python train.py --model="audio embedding model" --dataset="acted Russian speech (Dusha)" --train_examples=26041 --gain_aug_db=6 --time_shift_ms=50 --input="waveform_16khz" --targets=["emotion"] --num_classes=4 --embedding_dim=64 --arch="convnext" --norm="layernorm" --activation="quick_gelu" --mlp_ratio=4 --inner_norm=false --wave_strides=[5, 4, 4, 2] --subsampling=2 --layers=12 --width=256 --kernel_size=7 --am_softmax_margin=0.2 --am_softmax_scale=16 --init="torch_default" --residual_init="none" --optimizer="nadamw" --lr=0.0012 --beta1=0.9 --beta2=0.999 --eps=1e-10 --grad_clip=5.0 --ema_decay=0.995 --steps=8800 --batch_size=128 --epochs=43.3 --lr_schedule="cosine" --final_lr_fraction=0 --warmup_steps=440 --weight_decay=0.1
Rows from block 4 of a small audio embedding model, named by matrix and row number. Rows with one number belong to one neuron. Each number is 128 + 32 x the weight over its row's rms, rounded and kept within 0 to 255. All counts start at 0. Numbers have three digits each.
After each neuron's rows are labels from the 100 clips, of 14976, where the neuron reaches its highest value: "responds to" is what is common among them. Only what is clearly more common there than usual is listed. The data: acted Russian speech (Dusha). In brackets: how many of the 100.
# fc1: MLP up (model.blocks.4.mlp.fc1.weight, 1024x256), inputs 0-127
# fc2: MLP down (model.blocks.4.mlp.fc2.weight, 256x1024, transposed), outputs 0-127

fc1.152:060147186194132132149060065157078126161169089131134123135138107096162099161151146092112130113104083129151111150135161185126102129085188120162103123125139129080140167100165160111140132086133061118129155128158134134166173135181131126168127114139130097158123140102129114169081174187120124068172142114170185119103150119106096126137147135101160106101146129101089191083110168154114142116110
fc2.152:177132192155124122140159183141106132175153107184101101141193166104125199154107145055105104158100089131162114109188158160116120115192169136082097168082162123096134200072094146156171152135129122176143140097110233097136111127128125104105091161133162171149096100102119184090168083114158138131134123204119157127162159082122167148139138132129178222132193142100112135151114165142158141131107
responds to: emotion: angry (67)

fc1.634:059163149136114135137110075140144101197147167152121168107127126097107151138117135106136157120091102169133112090136141103137116099127193164127111167122096118108144138135130100117104090101148074180091146129135061115123151113182210131095090100116180064140122130095173107181087147143094078098138119160134139101070103138200105122127163146082155130133146073123076124115129125168137127111071
fc2.634:121146172139137075159159106137172144155183123191118132123185086088103131148051103071121115102094146137148112139173161153111135110188136133086111148156177134053195155119094167158149109100095117163154141128119183135132139134085128109124115216127167124172159159103108148109138140143130165081124088203154117134147092106117164118112137088155166195144137146129093087084126177086137105121086
responds to: emotion: angry (58)

fc1.372:141133148160078097172068131137165154114160101087107087124184113134129108213152109132170174127110126149073154128093110139114122139130144143139124104085123110141148148149128113153203076141116135111109146071153144162171116165232124179132212174117136163083179092186126080155157143119070141103096189139185135124107104149078087125078101126102174167170130149102134141121089208151096140112165
fc2.372:146073144178130087127121131129119150109173157164091164153101151093122118121154099123120133120100134130125129165164114121116092126175125118097150113133121127141095189125117133130142129123140100189145144130132163098135095130169173118077076233123147238100159114060088152102147147156136136129099081134084152108171157095170180100231151102116224087132208114085143127111115117150153132131099
responds to: emotion: angry (56)

fc1.589:095146112099133082161136076173110176196125128144128123136145168167187105107099156142150107087108110142100138094092088102132083103123153128056107132109115116085133179146125167139125124238133088145110094158188150108177080075099115151112142113101103110133145195138134078120148093085155122083098164091149156154114094128138114125103197137121118081150100086165103174106113118086141127112131
fc2.589:149084131125132128115081164149145134173115102144123163138124111140182154109151110193089138138130124148166112167168149151168118169155131129083136118142093117121199193136158128088129173155155095166117118130140102072170135133100150159119096113144063114107130119138111178105113101107128085170076175108088154117132139078173156141109158151128123121124123109081237141194118089158158149130154
responds to: emotion: angry (80)

fc1.582:132180120136173086123130150158147082138134187114123172147139150121096182112156124110108101220158156183150124143100120162192137113078156133065134127089121097149166144140146094100166145234128149120113187123130066156076081104148121141086132112131165094156099124067151130174058125147112088096144115080131038168147131130144142177136158109158171188150190054121123107106133126155130124173080
fc2.582:102151118137126127171168106152142184100150122065088141113146147195055120131122176127100089091139124134132157111135144145138104142106139131139099151159155146194145083125102116156117140108103175175149168129160122157081105122162119119119093148215161127138143104140169103134127168128123134126136070153129066159148094132088085018152131156122093137131106146125153152097172164122099110129201
responds to: emotion: positive (62)

fc1.522:098160148123103077135138095136138196108141142133098054150090208134210116106133178088151120095139094092126129133156172105115103127139166111147152131084109108127090193103086132077113132113136150069171101073144141093129142122148089142090142094151112058125158092136071119127104137172138124103118136143129138125085142146151045159089108156087179130112159136168123201157143153048094128127152
fc2.522:110117134077108128108089141119098138100180133086093077143101161173124166129093198120144106126141086056109113119078145126177158145140106115068084159113137130145106135121119099150083104094166098096121155093119115092124059107161217091099186126076119133127055101101146129159139205103133114146098112133140145128132142128115119123157101156112144147117116064117067111204139054123145115121177
responds to: emotion: angry (50)

fc1.397:132141145170100063157084125122180141104093098151123143133161171133134117147117111154134090113106120170081091122088126095120181138103133159179163147154134137102084164098129137186087160171172138131065107075194131133110116113170184130127113143104172120101177106094101125180112152168084123127057140136174146118094113169124104119134125179071187169201132061101092138116130198148153135095114
fc2.397:089099129145152111128110064124184151147202150153082111161176097105061132104172112189115173151125109116124121194147148163138111104215175088118132152132113137244156124096122123086147135111082101193119178125123155120136084160142102154123089146109145098119142146078111125140131165121160110146109170098083091151109099115091127117149131159102152155120106173131117071119080165173183145139100
responds to: emotion: angry (50)

fc1.421:052139178132093118124071171150088098145106107154168107191150102103114123176132161060164161125110121106112144116085153173179175147075094129114114145106166083134141121142063137132186126163140137163103153109176103121135118161152133153116233183148130147114165154128171166121146173122109165121128102151131082164082133141087109184071155090129124124122182138172176158191109148153159138179069
fc2.421:137151134109169108129136091157082162114133111170164205107085170128125112124098071173081146139137096160130102120138136111111118199120106127119134126094146144085070201110120128128133119161145093143155151143134184141147058106088036119107116192095103151076203146118125143106073096104127115148094122096097132131103113134153118200211088173112126086160130106185063145091117139171092099080116
responds to: emotion: positive (53)

fc1.711:109105152140121146184076143123133180112087113136117123170177134138158140154158139132158168091089108123103116119080130101136139117070200142132123141127143118178130139133107130197094105126122207117102143068180146155151149134202132184106203138158135148091182064165146077182172154135096122118118197149162140121071106144048131110120091125102151140127152132110086119120108146149136076108148
fc2.711:185118129130072112096116124172117140168185119115110126139129211131138114092074130177117105092151084155124124144119159149156104147093124104096090112147108149117093178100115120111140157083140096137161138096097177079132062143093190134073086228111113198104220119068094162176100131118150150162077116109073155120149149114177130098153136138107139086140207097106102099139121132165150134150144
responds to: emotion: angry (60)