python train.py --train_examples=26041 --input="waveform_16khz" --targets=["emotion"] --norm="layernorm" --am_softmax_margin=0.2 --ema_decay=0.995 --lr_schedule="cosine" --weight_decay=0.1
Rows from block 7 of a small audio embedding model, named by matrix and row number. Rows with one number belong to one neuron. Each number is 128 + 32 x the weight over its row's rms, rounded and kept within 0 to 255. All counts start at 0.
After each neuron's rows are labels from the 100 clips, of 14976, where the neuron reaches its highest value: "loudest" is the band of the loudest frequency at the time of the peak; "strongest on" is what is common among them. Only what is clearly more common there than usual is listed. The data: acted Russian speech (Dusha). In brackets: how many of the 100, against the usual share in percent.
# fc1: MLP up (model.blocks.7.mlp.fc1.weight, 1024x256), inputs 0-255
# fc2: MLP down (model.blocks.7.mlp.fc2.weight, 256x1024, transposed), outputs 0-255

fc1.241 [149 149 102 148  99 128 142 108  80 124 160  96 144 132 173  89 130 131 199  83 186 116 116 115 132 139 109 115 151 166  92 115 140  48 108 124 169 119 122 128  48 137 153 113 125 198 100 116 176 136 114 137 116 120 136  91 182 105  99 118  92  68 134 116  85 107 126 153 106 141 151 184 172 103 123 115 142 150 130 107 149  90  98 127 121 150 114 102 130 135  65 122  84  98 227 131 132 132 149 178 133 102 126 136 139  73 153 166  82 129 159 158 143 156 163 123 120  94  79 157 128 145 138  77 103 139 150 132 184 139 156 100 127 166 140 155 179 112 143 131 141 118 151 217 108 132 151 205 156  90  67 125 106 191 116 118 114 197 114 103 106 184 138  72  66 101 103 117 139 102 159  71 153 101 164 144 148 127 147 116 155  93 111 209 205 166 152 148  82 115 138  72 116 123 124 119 111 169 143 187 116 129 110 121  94 156 104 164 105  89 171 100 120 124 201 147  84 111 128 126 153 166  55  98 137 133 119 111 143 109  94 123  68 153 145 129 111  96 161 116 157 128 125 101 165 154 162 118 216 120 125 130 148  91 172 167]
fc2.241 [101 166 118 141 150 203 122 146 125 129 127 139  91 142  94 133 161 139 113 113 120 146  34  97 127 112 123 122 138 111  86 143 162 124 143 159 149 120 117 107 129 136 155 136 147 192 174  93 125  75 143 205 103 107 130 119 143  89 162 114 112  85 139 175 173  86 146 182 151 153 154  76 188 109 136 111 148  98 190 110  58 153 120 170 168  86 141 178 107 163 115 138  71 127 191  81 140 127 150 157 144 138 117  78 178 107  84 143 165 107 146 136 109  96 155  96 197 143 178 139 115 132 137 104 128 127 102  70 161 164 143 128 126 116 119 199 129 124 126 135 142 104 187 107 124 126 143  86  85  99 132 137 133  83 162 127 231 195 179 182  89 119  77 116 133 119 109 146 112 148 159 129 183 158  62 125 105 144 200 137 127 154  68  55 175  43 124  99 125 128 179 141 132 110  96 185  65 173 151 144 120 122 163  97 124 182  88 174 123 138 155 160 114 131 116 134 152 109 126 126 189 136 140 119 103 104 127 105 122  68  91 119 121  67 151  96 143 132 106 101 157 138 111 134  84 142 148 160 119 148 110 143 108 126 137 129]
loudest: 500 to 1000 Hz (37 vs 8.6)
strongest on: emotion: positive (79 vs 18.6)

fc1.80 [ 94 133 148 172 120 127 168 108 120 109 164 134 130  69 124  94  96 151 129 103 187  49 137 108 131 121 127 123 124 142 112  85 125 129 131  98 162 155 133 137 111 157 164 155 122 112 107  75 130  93  80  80 201 115 124  61 115 149 140 141  89 101 134 100 152 110 146 114  61 147 152 147 149  64 142 104 161 122 131 152 110 115  89 123 139 150  80 132  96  93 107 130 140 128  64  95 110 166  95 157 103 141 121 148 149 183 113 160 136 155 130 130 140 177 160 251 136 122  86  97 113 148 128  79 107 144 207 132  79 145 196 165 161 187 130 145 174 133  84 153  54 124 135 129 128 131 126 131 160 170 103 153 140 143 114 125 196  87  45 124 144 195  86  76 144 134 121 172 144 127 142 117 134 122 100 138 165 111 141 139 110 141 139 131 108 247 143 130 115 105 118 124 114 156 125 148  93  55 143 173 133 162 120  88 102 100 167 129  98 152 121 139 133  88 172  90 117 124 132 150 144 168  84  80 143 182 132 100  99  73 180  89 120 168 135 140 127 145 151 100 139 156 130 179 162 130 161 137 173 101 122  99  90  65 192 151]
fc2.80 [108 104 119 104 142 129  94  94 145 184 127 166 133 131  99 124 130 109 186 144 129 140 159 111  74  69 136 174 143 117 136 197 165 137 176 157  86 112 112 128 157 190 106 109  95 171 174 125 193 101  69 193 148 120 149 196 197 118 104  90 162 128 154 147 153 115 204 138 161 112 112 115 180 163 151 164 160 169 173 137  73 124 116  91 157 130 135 136 116 159 106 134 134  96  89 124 139 214  96 114 182 135  86 117 130  95 138 121 125 194 128 141 118 100 144 103 163  90 134 132 106 127 112 168 156 160 102 126 130 115 140 131 138 136 155 153 171  99 129 156 164 151 140 193 120  68 142 150 103 141 159  78 163 122 176 172 168 162 126 185 117 194 148 130 162 142 178 133 108 175 157 129 101 112 108  99 127 144 107 132 162 117 127  83 121  87  83 165 162 149  92 119  56 182 110 154 134 103  86 171 149 118 144 170 135 143 129 148 101  91 140 119 162 114 225 136 136  67 100 103 121 110 137 139 125  57 157 164 128 143 148 177 127 172 108 112 177 122 120  88 126 126 119 123 107 138 152 239 154 115 102 120 157 180 166 137]
loudest: 250 to 500 Hz (59 vs 22.2)
strongest on: emotion: sad (66 vs 27.7)

fc1.290 [129 130 142 158 136 121 152 108 121 162 154  79 184 120 116 107 145  81 148  89 127  83 108 147 132  76  34 136 165  97  75 172 113 111  78 146  86  90  91 143 101  96 145 184 113  76  97 149  94 103 116 161 135 113 195 120 130  94 127 138  85 141 145 106 145 124 132 146 109 128 123 125 151 121 133  62 179  89 142 135 162 129 140 130 136 174  43 145 106 147  73 113 147 144 159 142 110 152 181  84  90 169 189 125 130  82 123 150 117 152 124 115 121 178 135 149 174 148 132 115 107 111 157 123 128  96 178 112 149 108 162 135 141 161 105 180 132 118 203  88 122  81  73 177  87 105 101 255 136 152 107 108  91 158 135 165  88 119 140 138 143 159 131  72 123 116 119 136 145 137  87 113 139 109  88  56  89  63 123 107 104 122 168 133 129  84  97 118 133  96 119 134 148 148 147 123  92 114  88 152 131 189 101 118 181 141 109 102  87 166 140 155 157 127 107  91 127 109 235 162 121 178 121  86 131 139 131  75 113 141 182 139 125 155 121 130  92 114 186 112 120 187 148 135 145 128  92 151 135  79 154  90 130 178 153 119]
fc2.290 [ 89 143 158 110 174 109 173 128 172 132 111  98  76 191 136 163 129 175  87  76 128 103 133 125 162 173 139 127 159 144  67  75 126 117 123 169 152 139 169 104 124 120 123 164 140 158 185 111 135  74 154 135  90 153 112 120 129 135 128 143  64 119 136 159 147 135  83 113 156 178 130 106 144  83 128 140  87 150 149 126 130  76 123 134 131 178 119 120  78 162 147 127 131 243 117 112 133  98 159 187 117 133 119 118 116 149 117 196 146 114 110 201 169 103 118  83 136 161 216 168 119 156 129  90  56  86 143 108 176 111 106 146 145  69 146 127  98 142  99 127 122 128 188 129 111 110  83 138 152 141 115 142 123  95 126 164 170 156  95 126  93 155 121 102 183 139 157 144 121 115 147 168  83 167 153  81  95 145 155 163 133 124 122 116 127 152 141 148  97 153 135 140 178 111 137 138 169 133 107 131 208 169 109  78 186 166  62 165 173 125 170 131 161 192 142 184 172  87 144 137 132 144 108 128 143 179 109 107 150 195  68  88  96 108 130 174  70  93 155 145 113  83 102  78  77 118  74  91 132 127 147 130 104 119 139  94]
loudest: 500 to 1000 Hz (35 vs 8.6)
strongest on: emotion: neutral (61 vs 35.3)

fc1.50 [140  98  88 172  98 108 137  86 136 149 142 134 173 121 150 110  93 205 168 134 130  60 106 126 189 191  67 129 121  72  81  71 154 133 102 118 136 127  86 115 153 144 142 113 143 160 167 112 202 136 167  92 143  79 137  95 172 116 122  79 119 128  99  84 161 146 110 129 134 104 108 161  97 102 107 136 118 141 132 167 151 141  78 138 171 132 104  94 147 131 132 136 134 143 102 102 190 117 153 159 159 139 125 155 132 178 145 118 152 142 104 131 134  64 120 166  96 131 125 113 147 128 154  92  67  85 140  72  96 147 155 151 105  36 117 154 182 122 125 133  94  79 105 121 163 182 155 138 112 168 174 152 176 131 155  84 154  77  70 156 161 123 188 138 142 128 150 126 145 195 113 179 128  71  71 144 137  98  99  87 178 131 178 125 153 177 142 152 121 163  87 196 150 103 166 145 134 110 118 181 110 190 168 121  95 138 133 170 108 148  97 160 106 111 117 108 156 123 103 152  75 110  89 114 188 106  95  94 133 103 138 175 126 128  33 150 144  95  91  86 109 115 123 190 111 140 165  83 134 119 144 125 183 119 122 102]
fc2.50 [116 136 126 164 154 145 103 167 168 139 156 162 142  99 129 127 122  98 127 107 150 149 108  87 113 134  88 121 156  90 143 204 164 218 129 165 194 198 129 136  95 177 114 135 113 112 138 139 122 122 128 158 116 122 114 122 162 100 153 146 151 122 110 124 147  78 137 166  97 135 190  55 191 141 114 121 174 122 139 116 146 155 158 153 149 111 156 168 105 157 142 102 118  86 156  96 174 122 143  78  77 138 112 137 143  74 125 158 127 111 173  89  83  89 166  92 135 148 121 190  74  94 126 132 109 174  84 141  87 146 164  70 124 137  98 153 107 119 135 163 131 102 161 155 114 158 201 119 107 120 132 144 142  52  85 155  97 203 118 173 121 163  64 133 116  88 151 114 186 173 187 147  98 132 129 147 108 148 187  95 132 129  96  53 171 115 112 162 135 115 148 139  69 131 135 134 146 102 192 124  82 132 223 163  98 149 149 125  86  85 120 146 143 114  95 105 158 126 104  75 164 155 135 154 140 119 156  97  85 154 106 155 156 146 166 148 143 130  93  61 148  90 170 139  86 200 177 143 144 148 105 155 136 116 173 156]
loudest: 4000 to 8000 Hz (35 vs 8.2)
strongest on: emotion: positive (69 vs 18.6)

fc1.388 [119 150 128 218  64 144 125 134 116 127 162 109 100  76 140 108 133 154 190 135  93  92 134 100 153 111  76 203 148  89  91 131 134 123 186 144 108 163 124 136 156  69 172 145 159  75 139  92 181 107 106 113 146 167 116 119 140 157 165 138 110 142 128  68 166 120  86 154 119 101 103 124 102 117 126  95 153  97 153  91 102 131 129 179 119 159  67 153 181 131 162 152  83 135  43 152 126 160 147  98  93 109 154 137 113 153 115 162 116 162 182  98 143  77 124 141 148 164 136 115 111 173 127 191 167 161 126 113 171  76  88 147 114   2 140 166 140 131 158  83 111 130  75  88  97 102 113 146 124 118  88 134 189 118 141 147 168  93 132 137 147 124 107 141 118 185 111 125 156 158  81 134  95 115  78 106 140 117 196 122 130  95 177  98 172  75  87 129 151 136  96 172 129 145 158 125 144  89 107 138  89 149 147  95 103 117 155  98 108 142 118 130  98 169  85 144  97 107 144 158 140 147  85 119 189 150 106  65 146 118 159 137 128 137  69 140  88 132 144 125  71 110 117 154 138  57 110 181 112 131  65  86 155  92 168 112]
fc2.388 [103 130 144 109 163 168 134 188 153 126 100 159 122 216 125 106 151  83 113 138  76 105 134 116 164 128  92 173 146 115  89 124 149 173 118 155 108 149  95 148 125 131 133 115 203 194 183 172 146  70 164 129 129  72  93 120 117 117 138 170 109 118 168 139 159 147 134 140 140 113 169  97 151 131 163 168 152 113 202 119 147  72 147 172 135 151 154 146  62 186 150 108 104 141 127 110 169 138 176 136 130 129  98 114 147 132 107  79  92 169 166 161 140 141 151  97 184 151 178 190 118 147 166  71  78 106 165 128 136 149 125 113 160  88 121 152 123 154 154 157 153  87 190 108 129 181 166 109 124  84 109 159 158  78 122  81 100 209 131 193  93 130 131 101 158 102  94  84 105 182 162 151 133 167 127 103  85 174 205 113 146 108  92  90 172  84 155 137 143 109 184 149  87 136 140 122  89  74 151 137 137  92 197 136 127 154 132 140 146 116 117 152 131 120 103 136 160 135 143 113 182 150 160  96 130 153 155  74  97 118  25 106 113 106 119 160  94  65 135 133 150 160 109 133 146 156 145 137 127  98 142 166 137 166 170 127]
loudest: 4000 to 8000 Hz (26 vs 8.2)
strongest on: emotion: positive (73 vs 18.6)

fc1.108 [ 72 154 131 177 130 159 130 154  95 151 190 175 162 125 134  96 158 166 119 127 127  69 111 136 167 153 127 204 194 130 133 104 144 143 120 129 161 171 147 165 132 117 134 108 133 196 156  84 171 120 157 203  76 141  86  87 129 167 203 152  98 129 194 104 140 125  90  91 128 105  87 132 155 141 147 127 123 107 121  97 158 134 155 172 114 193  85 114 126 149 153 124 104  99  44 122 152  88  96 156  85 159 146 135 127 160 140  96 190 140 169 168  92  52 128 140 125  66  71 110 177 184 118 124 103  99  86 129  91 141 142 135 133  88 146 120 152 138 115  92 131 126  97 118 149 105 204 110 160 108 116 128 162  97 114 119 165 136  54 117 127 146 117 169  77 100 141 150 133 123  77 128  98 111 128 126 145 125  93 122 165 160  74 134 167 138 125 189  70 155 123 129 129 125 118 137 137 139 155 145 148 121 126 116 110 119 134  79 140  88 140 166  82 158 210 142 172 135 131 129 104 109 123 127 157 133 131 109 151  76 135 125 105 137 147 163  78 156  91 151  91 100 107 177 133 123 165  30 126 109  96  47 145 154  50 150]
fc2.108 [ 87 141 146 134 212 118 159 160 154 148 112 143 142 216  68 196  63 159 111 159 137 101 144  88 146 144  89 125 145 125 130 114 138 172  87 178 166 158 138 155 134 153 117 174 160 135 135  84 198 105 157 184 179 132 189 122 102 110 179 162  95 133 119 135  76 112 113 153  92 111 175 133 118 178 177 153 107 146 138 119 159 163 217 187 186 103 120 130 130 159 160 157 101  88 168 113 165 113 167 120 112 164 164 168 152 102 152 137 109  79 192 137 146 130 168 153 155 176 123 113  85 119  84 109 123 102  78 135 129 194 133 146 126 120 110 128 119 142 105 133 167 122 127 147 130 146 124 142 122 105 159 142  94 123 103 168 135 131 130 120 120 117 135 110 154 132 120 115 155 127 201 103 149 135 103 113 119  93 165 170 103 122 130 120 166  87 119 152 112 137 164 170  93  90 145 111 151  91 177 121 128 152 177 180 184 165 108 145 118 144 165 114 169 175 143 111  97 178  95 122 154 204 109 136 189 185 141 146 112 194  71 114 175 103 166 119 110 197 150 154 141 123 112 139  99 176  97 116 119 167 193 172 129  65 158 121]
loudest: 4000 to 8000 Hz (42 vs 8.2)
strongest on: emotion: positive (39 vs 18.6)

fc1.233 [ 69 135 161 127 114 151 130 136  91 143 137  92 170 115 155 131 133  98 163  94 163 138 119 146 132 133  75 121 146 156 132 151 125 120  90 148 141 170 109 110  79 111 179 129 143 143 107 135 160 121  68 128 101 130  73  67 138 109 192 152  81 108 103  91 143 136 172 177  95 134 149 151 103 117 135  34 162 116 164 137 127 169 188 112 132 142 133 109 107 177 136 172  83 116 124 168 163 149 102  88  80 145 144 120 187 174 174 139 161 126 134 109 152 177 153 184 123 137 133  90  69 100 177 105 122 110 149 118  79 125 136 157 142 165 142 124 134 148 140  84 131 151 138 161 107  21  69 164 118 108  64 122 140 133  66 151 110 101  94 114 159 131 146  93  75 121 136 146 135 112 130 104 146  68 150 125 128  90 143 136 109 113 133 161 124 105 135 142 134 117 126  87 102 195 137  92  44 134 132 155  97 220  80 116 151 130 158 122 124 178 168  80  71 109 140  90  75 114 167 157 116 157 117 149 115 122  95 143  78  47 100 129 103 177 141 148  80  83 154 121 111 184 205  94 123  88 143 103 160  99 104  55 144 140 108 137]
fc2.233 [135 102 164 163  75 131 144  66 113 132 148 119 139 155 153 149 160 102 129 127 153 182  92 173 120 115 166 120 156 144 112 115 148  49 154 157 104 102 158  84 194 154 103 127  63  41 131 140 133 114  67 122  61 188 159 126 138 130  80  90 100 161 121 149 196 154  81 126 141 183 108 185 140 103 113 189 139 166 148 147 101 134 103 124 152 157 119 109  89 209 144 135 138 170  94 135  79 150  96 186 113 104 129  97 115 179 101 170 142 129 108 157 149 118 101 142  84 120 149 128 157 147 142  85 122 114 167 114 143 182 118 183 155 130 125 153 161 164  97 118 146 135 174 144 174  70  96 146 131 153  87 110 140 129 173 141 206 153 166 117 146 166 144  97 130 178 176 175 115  89  90  96 109 112 202  72 112 147 182 123 128 140 116 142 117 107 134 139  72 132 115  84 217 134 114 162 120 137  87 160 175 131  95 125 112 163 157 128 189 155 110 110 101 185 130 162 138  64 114 164 110 103 155 162 105 119 124 139 176 121 145 119  63 117  96 156 126  91 132 152 149 107  75 129  98 167 104 122 122 145 120 100  88 178 122 132]
loudest: 500 to 1000 Hz (27 vs 8.6)
strongest on: emotion: positive (41 vs 18.6)

fc1.22 [ 87 139  93 146 114  72  96  95 116 143 150 114 150 122 131 115 114 130 198 154 134 104 131 134 124 153  88 149 130  34 108 138 188 137 147 158 121 161 101 116 138  80 131 156 190 113 117  93 172 170 121 127  99 102  53 118 145 137 193  85 112 126 195 113 109 124  54 150 134  73 118 122 101 131 132 141 118 116 131  90 130 122 187 139 116 134  68 175  74 118  97 183 171 158  76 149 128 163 145 126 120 167 151 139 162 176 142 123 128 181 144 147  83  84 176 150 167 156 123 110 111 125 151 122 116 118 126  96 162 147 114 131 177 144 170 161 167 165 148  90 161  96 122 168 108  98  93 133 118 148  93 144 187 158 164  88 144 111 137 131 134 133 154  94 133 191 142  84 187 149 167 156 166  88 101 158 158 159 134 123 163  85 111 123 125  88 111 121 131 155  88 171  77 176 192 134  97 138  48 154 109 213 164  96 110 129 184 106 107  85  97 140  83 137 147 117 117 112 140 142 154 135 109 137 183 100  56 117 148 141 127 135 131 153 101 163 102 117 178 115  87 117 205 137 169  85 100 148 108  39  96 109 113  92 164 140]
fc2.22 [140 126 139 136 193 149  98 197 125 127  97 136 175 145 154 158 107 109 105 140  72 149 105 124 155 107 102 132 153  49 153 138  88 152  66 124 168 167 135 160  91 120 118 117 167 154 115 145 103 121 204 128 164  51 169  72 102 130 181 186 129  92 116 115  89 124  97  93  61 108 169  51  89 139 140  92 112  97  64 205 130 148 160 184 143  96 108 128 147  90 161 155 153 114 181 100 163  97 167 101 163 171 146 168 153  95 143 137  78 115 131 101 136 150 156 155 104 139  78 115 118 106 138 146 150 154 135  94 129 144 156  91  61 104 116  79  92 158 116 135  99  90 115 109 125 174 136  66 137 125 159 150  75 123  91 164 132 151  90  94 110  87 107 140 127 105 105 134 142 111 156 125  90 100  77 200 166 133 166 110 113 106 158  89 151 112 134 134 195 112 137 173 108 114 170  87 153 151 178  76  97 148 159 130 148 156  76 151 119 110 162 162  86 123 110 105 101 130 109 149 126 112  98  85 190 154  84  87 124 165  91 133 157 115 169 153 156 113  91 107 142 105 171 125  88  86 173  90  82  87 134 182 141 112 124 150]
loudest: 4000 to 8000 Hz (32 vs 8.2)
strongest on: emotion: positive (66 vs 18.6)

fc1.675 [ 84 140 140 176 111 145 170 121 140 125 144 179 145 100 174 105  65 149 167 106 195  93 112  87 106 147 126  91 128 141 128  73  97 111 116 102 147 116 153 140 123 121 174 189 131 104 120  78 128  61 114  71 189 109 124  87 130 142 139 155  76 138 106 128 123 127 131 143  75 109 136 154 106  57 130  98 192 129 131 139 126 145 130 117 140 163  58 127 127  75  85 136 154  79  51 140 115 112 104 168 154 155 113 146  99 151 108  93 109 167 126 153 121 160 130 221 112 129  95 127  86 170 155  88 126 131 151 153  88 157 207 168 162 170 158 140 178 155 139 156  38 112 151 139 106 126 154 135 145 158 107 131 129 152 131 147 200 107  77 124 102 180 101 110 130 148  98 166 148 135 141 148 106 112  88 165 170 110 169 172 113 145 125 134 152 251 154 121  79  94 113  94 119 147 144 109  77  76 168 189 135 152 116 106  77  96 180 128  94 147 105 138 159  92  98 150 160 113 113 150 126 160 104 107 115 150 114  82  85  72 141 100 122 161 133 118 135 115 129  67 142 147 157 136 122 159 139 163 192 144 119 112 120 144 190 113]
fc2.675 [ 86 112 117  80 158 137  92 114 142 121 154 136 108 157  70 128 138 120 179 119 105 159 158 115  85 130  87 159 158 113 151 190 154 140 161 120  80 133 106 144 138 153 107 108  69 150 169 150 211 122  69 177 134 118 143 159 179 102  97 108 149  90 151 165 141 115 158 108 152  75 109  97 151 154 148 117 139 136 160  99  26  94 100 100 151  97 171 113 126 161 165 114 142  85  81 121 156 227  81 114 149 145 101  96 107 104 124 134  84 163  92 126 117  99 158  86 157 119 132 113 101 127  97 138 107 174  80 120 116  94  96 101 143 144 149 157 159 106  93 156 132 110 142 166  87  71 166 150 146 159 150  89 145 111 158 136 178 149 121 177  83 174 131 118 164 137 184 156 107 175 135 135  63 107 100 142 108 121 114 109 158 107 149  82 110  92  87 109 152 171  86 139  54 150  81 145 121 106  89 170 120  89 131 141 114 135  95 100 115  82 113  86 137  80 194 130 137  42 124  97 137 118 116 147 125  81 150 164 112 118 133 174 100 139  73 154 175 146 108  91 123  84 124 111 108 149 158 221 144  88 102 106 161 204 143 134]
loudest: 250 to 500 Hz (47 vs 22.2)
strongest on: emotion: sad (62 vs 27.7)

fc1.619 [153 134 123 115 103  89 148  89 139 128 150  90 150 173 159 100 101 155 192  49 161  89  87 108 115 106 114 133 154 122  88  66 128  70 131 123 169  70  86  90 100 112 187 145 132 171  94 129 193 107 102 104 107 121 136  84 140 117 121 109 109  69 158 100 119 117 119 112 133 140 131 163 157  81 143 158 151 151 156  79 135 102 155 123 156 163 113 102 160 136 105 123  50 125 180 147 107 116 129 172 156 147 144 160 119  97 140 159  88 149 128 130 128 162 158 154 141  91 152 111  98 106 171  94 118 143 115 150 127 142 182 104 137 177 190 165 158 120 137 127  84  86 128 155  85 106 124 196 163  91 112 173 135 191  74 116 128 144 104  80 107 152 118  96  70 121 152 139 179  98 109  63 121  52 187 175 144 131 125  98  85  80 114 195 189 143 153 135  71 137 107 131 121 130 141 110  70 151 142 181  90 119 135 111  70 116  96 139  75  70 162 100 119 126 107 177 127 131 151 109 117 140  59 104 142 134 134  40 123 121 140 122  82  99 102 163 130 116 164 124 130 144 172 103 164 175 194  98 195 108 129 109 137 107 166 132]
fc2.619 [122  93  84 155 142 163 101 116  94 106 137 135  84 117 109 149 141 172 126  89 165 124  77  81 114 142 137 150 132 122 129 171 157 121 135 134 172 155 125 136 127 121 154 122 107 150 110  92 109  87 121 197 137 135 138 122 152  94 152 114 129  72 137 117 129  89 148 154  87 123 132  72 156  98 115 132 157  72 133 188  87 140 116 123 193 112  99 188 123 137 123 157 123  98 179  66 115 109 118 120 130 121  84 118 174 144 101 179 123 128 133 128 116 115 129  62 139 149 181 136  98 122 117 139 124 155 128 125 130 134 127 129 110 136  92 187 130 116 166 154 101  72 160 127 114 118 164  90  88 134 120 142 177  67 168 151 197 128 183 135 119 111  81 138 118  94 114 166 132 142 137 150 176 157  64 132  84 149 165 154 139 157  85  70 170  89 151  44  97 126 186 130 134 116  20 176 106 185 143 138 118 156 136  91  77 159  72 163 137 103 140 171  95 100  59 151 153 151 113 115 156 117  96  98  55  95 112 141 133 140 126 172 137  50 122 107 155 164  93  77 137 136 153 133   0 149 152 134 124 168 120 140 109 164 113 151]
loudest: 500 to 1000 Hz (34 vs 8.6)
strongest on: emotion: positive (65 vs 18.6)